Weights of a small image flow-matching model.
Model: 64-pixel images, arch unet, norm groupnorm, activation silu.
Training: soap at rate 0.0033, 9600 steps, batches of 512.
Data: 203450 training examples, 24.2 epochs.
Rows from block 2 of a small image flow-matching model, named by matrix and row number. Rows with one number belong to one channel. Each number is 128 + 24 x the weight over its row's rms, rounded and kept within 0 to 255. All counts start at 0. Numbers have three digits each.
Before each channel's rows are labels from the 100 images, of 14848 (inputs lightly noised), where the channel reaches its highest value: "responds to" is what is common among them. Only what is clearly more common there than usual is listed. The data: photos with spoken descriptions (Open Images, Localized Narratives).
# convs0: first 3x3 conv (model.enc.2.0.convs.0.weight, 128x128x3x3, each kernel summed), inputs 64-127
# convs1: second 3x3 conv (model.enc.2.0.convs.1.weight, 128x128x3x3, transposed, each kernel summed), outputs 64-127

responds to: text has "black"
convs0.51:136130125122117130135122135146145000132136095107124130111126098108149129142125104139127121134131149110117176128122126125108143100123136073128124163107136131144150145127110115139153133100148121
convs1.51:141131121125192204125144141160163089126157152135194160087156143121127116147141133150130094111168129121146142139137120136168117120142135121129111130121148145124136105138153135122149146156163153

responds to: text has "white"
convs0.79:091088139115094073130128124131124125140129165133143137122135145114125152130105124139153115104113131111173132142136105109115163128114167144137146117128126125113129112124137128110111126154132133
convs1.79:109134167116126171142118127123130135103181194107129131095126091125138132123111094125148123118141120133135131128018144096144108161134186129125106136132122127118117122117118135123124126087119141

responds to: text has "black"; text has "white"
convs0.115:112126110098124110148143132123138105130140092117217114135122148107141165129094116115133110102134112098155106144133104135128112157135124119129103127140072133133164142160132155084102128160121135
convs1.115:114104090151131094117104134121100123138113165089090136129141129112145149075145134100133113151116160172116117139166176084135131135142127112120136162146146141135089128140104151144176189092130120

responds to: text has "black"; text has "white"
convs0.24:125133046120133134096155117116144093135136123152074139112143122095138139125141145109108115132135130128112129121127133153146153123183146116170095126183111147150144111105082142145114099171128129
convs1.24:134161131141132122088136110126172101117155155139122135078130092175107148105124127119120155134106137135124141138166122088197134121144139124135130130111144132153138076121124156130137197082145130

responds to: text has "white"; text has "black"
convs0.48:145117164139127126113089121113111134133129141061093121117119104122151143119119152118113146141161145123089133148139132183126197120107166153121102138107130120098096131197140182117132131181126142
convs1.48:126094136131122123113120152130121077166115135180151151141120140126145143106118126135125101110107141128091113147136134116134120127156192128133133178110135142173199132111114128119144176126098150

responds to: text has "grass"
convs0.91:133128153138140128089112118100140105099144111107061132108136160132115064109119126132148148124140132141115110153129122116149119128163141119152130136168124090090116106119138124158108061076120115
convs1.91:116106131135143116133107134153102114134115080139136116144150124127130114126148090106128122138095161128090113104025133139137127148130101145129129139130140142152135115138138151134119156158127114

responds to: text has "wall"
convs0.113:143127095141137133063130126151122115110123100133128131131111018122138126113131122140076131122143128127124115060129138085151115154142135122111135125155130130125115139126158122107128128126125122
convs1.113:137101046126077145057124120101131113101117126127152108126135129123110147138142156134047109142055140142135131096123161167147141107102139111085111139144123136134124129124136117131132134128133114

responds to: text has "sky"; text has "water"
convs0.101:118113117150138143141119141140123134140136141135121141135155122126090127084107134171116151132098130125097165120144126154166127114125126116135134123101145122140136137161158148119131134136101129
convs1.101:130137126130126108179138117140131104157125158140126172170126135138132124083113133127114141148233123151113135124134121097105149138145111133122128115173133157142127151140112120123135135140149119