config = dict(
    model='image flow-matching model',
    dataset='photos with spoken descriptions (Open Images, Localized Narratives)',
    train_examples=203450,
    image_size=64,
    horizontal_flip=True,
    conditioning='none',
    arch='unet',
    objective='flow_matching',
    cond_dim=256,
    logit_normal_time=True,
    norm='groupnorm',
    activation='silu',
    weight_standardization=False,
    pixel_unshuffle=2,
    widths=[64, 128, 128, 128],
    blocks_per_level=1,
    scale_shift_norm=True,
    dropout=0.05,
    attention=True,
    upsampling='transposed_conv',
    init='trunc_normal_002',
    residual_init='none',
    optimizer='soap',
    beta2=0.95,
    lr=0.0033,
    beta1=0.95,
    shampoo_beta=0.95,
    eps=1e-08,
    precondition_frequency=10,
    max_precond_dim=1024,
    merge_dims=True,
    one_sided=False,
    adamw_lr_other_params=0.0019,
    grad_clip=3.0,
    l1_shrink=0.03,
    steps=9600,
    batch_size=512,
    epochs=24.2,
    lr_schedule='cosine_restarts',
    final_lr_fraction=0,
    warmup_steps=480,
    weight_decay=0.05,
    adamw_weight_decay_other_params=0.05,
)
Rows from block 2 of a small image flow-matching model, named by matrix and row number. Rows with one number belong to one channel. Each number is 128 + 32 x the weight over its row's rms, rounded and kept within 0 to 255. All counts start at 0. Numbers have three digits each.
After each channel's rows are labels from the 100 images, of 14848 (inputs lightly noised), where the channel reaches its highest value: "colour at peak" is the nearest of a few named colours to the mean colour under the peak; "responds to" is what is common among them. Only what is clearly more common there than usual is listed. The data: photos with spoken descriptions (Open Images, Localized Narratives).
# convs0: first 3x3 conv (model.enc.2.0.convs.0.weight, 128x128x3x3, each kernel summed), inputs 64-127
# convs1: second 3x3 conv (model.enc.2.0.convs.1.weight, 128x128x3x3, transposed, each kernel summed), outputs 64-127

convs0.87:168134133103143137140171131139177092097094171114161160148146104203144111124130104129126082179149119167112141101210140099095112000135146108121141124125146092129075106121136101145152102121130138
convs1.87:122226140170135169119138044160185146121118126141096150128144117160181120133117165106098111140141126142088076151122143154154136136097067115158125091115080183170131117126127120120116195160081139
colour at peak: white
responds to: text has "sky"

convs0.80:132139120136140118150089134128120120025127117134157121139121000139157118119130121091143051133112126102165096027134153057126090133129128118131129122199120141097177136120129108117117132129125147
convs1.80:082097083134124131206093148141108135077118131130104134103172086171147098112157108151124175093134121133139135108151115105120112090098154138105143130148080139154128114146118118103164144142110079
colour at peak: blue; cyan
responds to: text has "sky"; text has "buildings"

convs0.126:115144163096122152078096144026132112118146118105173133143132127119116058139119130113120055153155133126100132147126238113185135140135101111113133104137100143107127130157126138129142117142146145
convs1.126:151095137112159196131153108175155095148172065108146155107170142118085147200174182228163083115154127121096102169128101161142145087137102135115150120101148143090138134115133076134130169167121112
colour at peak: white; pink
responds to: text has "sky"

convs0.0:067136063147136132129139115115131139093107147111113151212158136108142166104132128139120140193106114059138111138180173113109122129119130142172135090141138136100130094091151089143110143117122130
convs1.0:117123142133136169127129143120168033128138130164126129117140118135116091122113111152103187111141106237142142123100136140063122122169119117155096067164147103164191154113127108107189198119139125
colour at peak: grey
responds to: text has "sky"

convs0.13:143135086119129134043135133081123130043129142126119126121133103089167076155143115121057069117145124105141104111118135114128113182071110107079117135125100133134144135101122120111111136127110127
convs1.13:123117111101080119011110095121110117101117115135152121136090205144097132128133148121038097136103129146136171156150166177108082062145091131048120096115086187130129128160097126133141141122131091
colour at peak: white
responds to: text has "sky"

convs0.114:140132173132119135127223096084145136118081143158113178121137130176121027156171131082153118120125129132206161126124167095149183129128207113180137092137135125115083096123088136143154136143151181
convs1.114:161089130117120066141112123142166124123119112058110121128148113125093171156155155139101138159048160139153091139134094109134143139146009148074137098069154132182148140083101075123124150088187089
colour at peak: black
responds to: text has "black"

convs0.15:119141147123147135000102141174121127128135136135123120112142185122129109077132111111138041133127116131107128144130077134133131105102135095154125141139137116133126110120121103140125097121118140
convs1.15:130105169106102105082162130096157157052162060124118122119060063118157165155140109125135126152125159145146163146138136118112134119168129170161088144047089113112152084144108148127113118167149067
colour at peak: brown
responds to: text has "people"

convs0.100:118134131128163107106092126084116131151140099133133139130165159102159137100166162138159124144121205155100147151121099112171068133091138000195123134161093137114240127129123168111118083133172117
convs1.100:101149144096137135089122117106131183120128141130087155161125084157068138111121095138128158128122120153183117139117074139136120173145203125150090130146099115144159136151177146068139093132134131
colour at peak: white
responds to: text has "sky"