A small image flow-matching model, trained from scratch.
Model: 64-pixel images, norm groupnorm.
Training: soap at rate 0.0033, 9600 steps, batches of 512.
Data: trained on photos with spoken descriptions (Open Images, Localized Narratives), 203450 training examples.
Rows from block 2 of a small image flow-matching model, named by matrix and row number. Rows with one number belong to one channel. Each number is 500 + 25 x the weight over its row's rms, rounded and kept within 0 to 999. All counts start at 0. Numbers have three digits each.
Before each channel's rows are labels from the 100 images, of 14848 (inputs lightly noised), where the channel reaches its highest value: "top examples" is what is common among them. Only what is clearly more common there than usual is listed. The data: photos with spoken descriptions (Open Images, Localized Narratives). In brackets: how many of the 100.
# convs0: first 3x3 conv (model.enc.2.0.convs.0.weight, 128x128x3x3, each kernel summed), inputs 0-63
# convs1: second 3x3 conv (model.enc.2.0.convs.1.weight, 128x128x3x3, transposed, each kernel summed), outputs 0-63

top examples: text has "wall" (42)
convs0.113:495512501489506497496487519470510503536507501477511504467492509436517435478430482491503504540500421473523510509501507488503544497506466463487499476504476494480517469480494433507504509505486487
convs1.113:497511464510510513518511467502499495502525483524529508496504460502514587467488510480507504508514485430533493517501486514499505506500481516514534497496541503497509461535494445501500512496482497

top examples: text has "people" (55)
convs0.15:487503502505489502504510483487491445509499476503477484500505477497482499476467503510480491498505317495485497490498504497491496472504498496464512510510498495492502503502506485485483498500517497
convs1.15:531515474512537512472484489476526520485514538491524496460509516472487514537541505493532499487507488518494498487511545490512496526473542508504481492489476523559536528467526437469504545550491520

top examples: text has "black" (25)
convs0.51:563487469525444490466548495511494536471506510482492485464542502501480490489484458504500444482457497491490490504501514516498469483505484507438480500495496513508536491501554499501464531475496499
convs1.51:431523534469462514498492484504508478488468460512527510503516515505507483529508508503504491503487486491525503492481519421533533506462489479501543495524489515502527509498503540478471491467559527

top examples: text has "sky" (58)
convs0.100:522447501479527582487501484503550513500463446495500491496510471501509496497483483500505495475487489505517489504490475481500501526520509497507550484506489542503512511542515496523528499499505481
convs1.100:560556594491527441445483484494470496480469501463500467499505500507515516489492529481554502498491510518476535496496525474464497524491477482487489508512470527497493482502496518503432479537485538

top examples: text has "grass" (32)
convs0.91:516508519505501509444517510546496449487508478518512507497499499509493527479491484525515462495484485503515479510507480519520529517503510542512515533508517479482507535490511507402502479421509478
convs1.91:482507533507469512490451505512509512520510502514487518494519488470464487572510495520496488495509505510458534465488504498524508519607515499503441517460514522533508506494492486528507497460475565

top examples: text has "black" (41); text has "white" (40)
convs0.115:489508498518492486492483483496494554461494493521476491488469516500491501516566477509466457549489541476504503492487472505496577520499502538534503435500511497475514485488493518465539523458509466
convs1.115:474494462514524491503520479510517412538476509495508482512511486492530499509481492533498493534505448489472454494487525502490452563532493515487539507505494500511491505516491511526504463516526504

top examples: text has "sky" (51)
convs0.87:497497479479461505496523532480466501544495491420514478513478468487548519529465492494497485455496505467471491504509506483481477481556494502456532507509518496521498502450488505509508499504513480
convs1.87:481513522480524557495537483506471511491495521557554513492515521496507477490508456494526521508564454490496504476513498480499512506464424529527515496534485494461474492507500493513498492497508524

top examples: text has "white" (31)
convs0.79:497530436494480527513497539492507507439472525499533531506484506518514485546503512524520376557560535493499515533503484525505524468516474509505482490520523481499481501479520530475445480490493497
convs1.79:511463536516453449497491432502507503486512492462503504497510513514513506533495520509512555525458491531504487504506499515513500489473520518552485492489484503509503464494461467502506476518444479

top examples: text has "black" (31); text has "white" (30)
convs0.24:501520468480477536497505523524513471491500507491498494472512502453524468487605504500499530455467506557506514503485494488486533480536470501487513488530466512483480511482523493471489519497504470
convs1.24:485529548496511492464512528516502494509506530507491509531490475506497532522560473487519445535555508469524536473491498509497487505465532487503513510480537543514533514470490466487524539502504479

top examples: text has "sky" (62); text has "water" (29)
convs0.101:478527502512480485514479493497493498519597501493519492487490614506466500477495521510507491521498510510490496566508475500499617504498491518511506475495496498509555552460502499513531496496505498
convs1.101:489556504454488524499513493483478507509417461503495504489501409478481476491503511516492504499504524549512493484494498494507546585531495493521506496464493486514498513519507501477478507491485518

top examples: text has "sky" (84); text has "buildings" (35)
convs0.80:507465487507509488519479495478499482537480492504501519516500426494505460498495473484481503508513493501495487485495510494498461459567464508474527479519475507491470482511510445493482506500514483
convs1.80:473528488479491467496508544513500495479452499528505524521497502495505498477537538502501511475506407433478556486511487530501512532478497471509487490496549524414509476535521461530496481495502538

top examples: text has "sky" (59)
convs0.13:503480510458506479501501527522494486521452489466447494471497496473525449488435459475519491531488460506524500449495521498502491511496431486554503472502464513478445445513506465496519477501470498
convs1.13:508481489519523507506530521505527501494458497385480480511499491506471533468522470499511494518496512511514516477513495504496551496518504504505498490462506481487506467464497459502484516498482491

top examples: text has "sky" (56)
convs0.126:466459488538476488488485497524499493468498480500482504482500439514498555497423477484487444502495507465485490468492517447493531533450494501531523504501442512494495527536527473492495517484528492
convs1.126:504512384504498502515475495478518474514511571479500508500491554491512520514510492517514498483493511497476497488503500483497531523556503505493508514486495499494496524521548509501477495501498540

top examples: text has "sky" (50)
convs0.0:484449470495532502510541542519491521463547457504489494505508509497490486504549499479536538508542525513510493483499459473508407508475472516532550505446472513505525500480513501489505517447536487
convs1.0:503595475503505505489496472488496476490498526475511495560505456511499499485497491502481512487530508482486499481509532517485546530483490510502536501546494484496490475495465508496496488428465532

top examples: text has "white" (33); text has "black" (31)
convs0.48:497498489497505492472482453491505490543481504496498505522458496497501480504536497436501514545499427463508493491488506493466509568521531490507493497481471493500520521513465491509501501488518498
convs1.48:571506478511442510486516474500501510502532517536512518474480526500507543493545508502489510504500515529501512506506489490559508490496485522470546436551502504523489478524542477493474507477526529

top examples: text has "black" (26)
convs0.114:488490556541521496518474525492497513528496498457536484520542496506517499519487514491492493484508500568515491472492493505495556512512525464550482508483520507535499514514486511479531493486479540
convs1.114:505510490436504482493491456512504492462465465501485494516463499512496476501530528494475464492485506524502497470465516518545489509519533547504545490509509495515504497516445519482520495499464470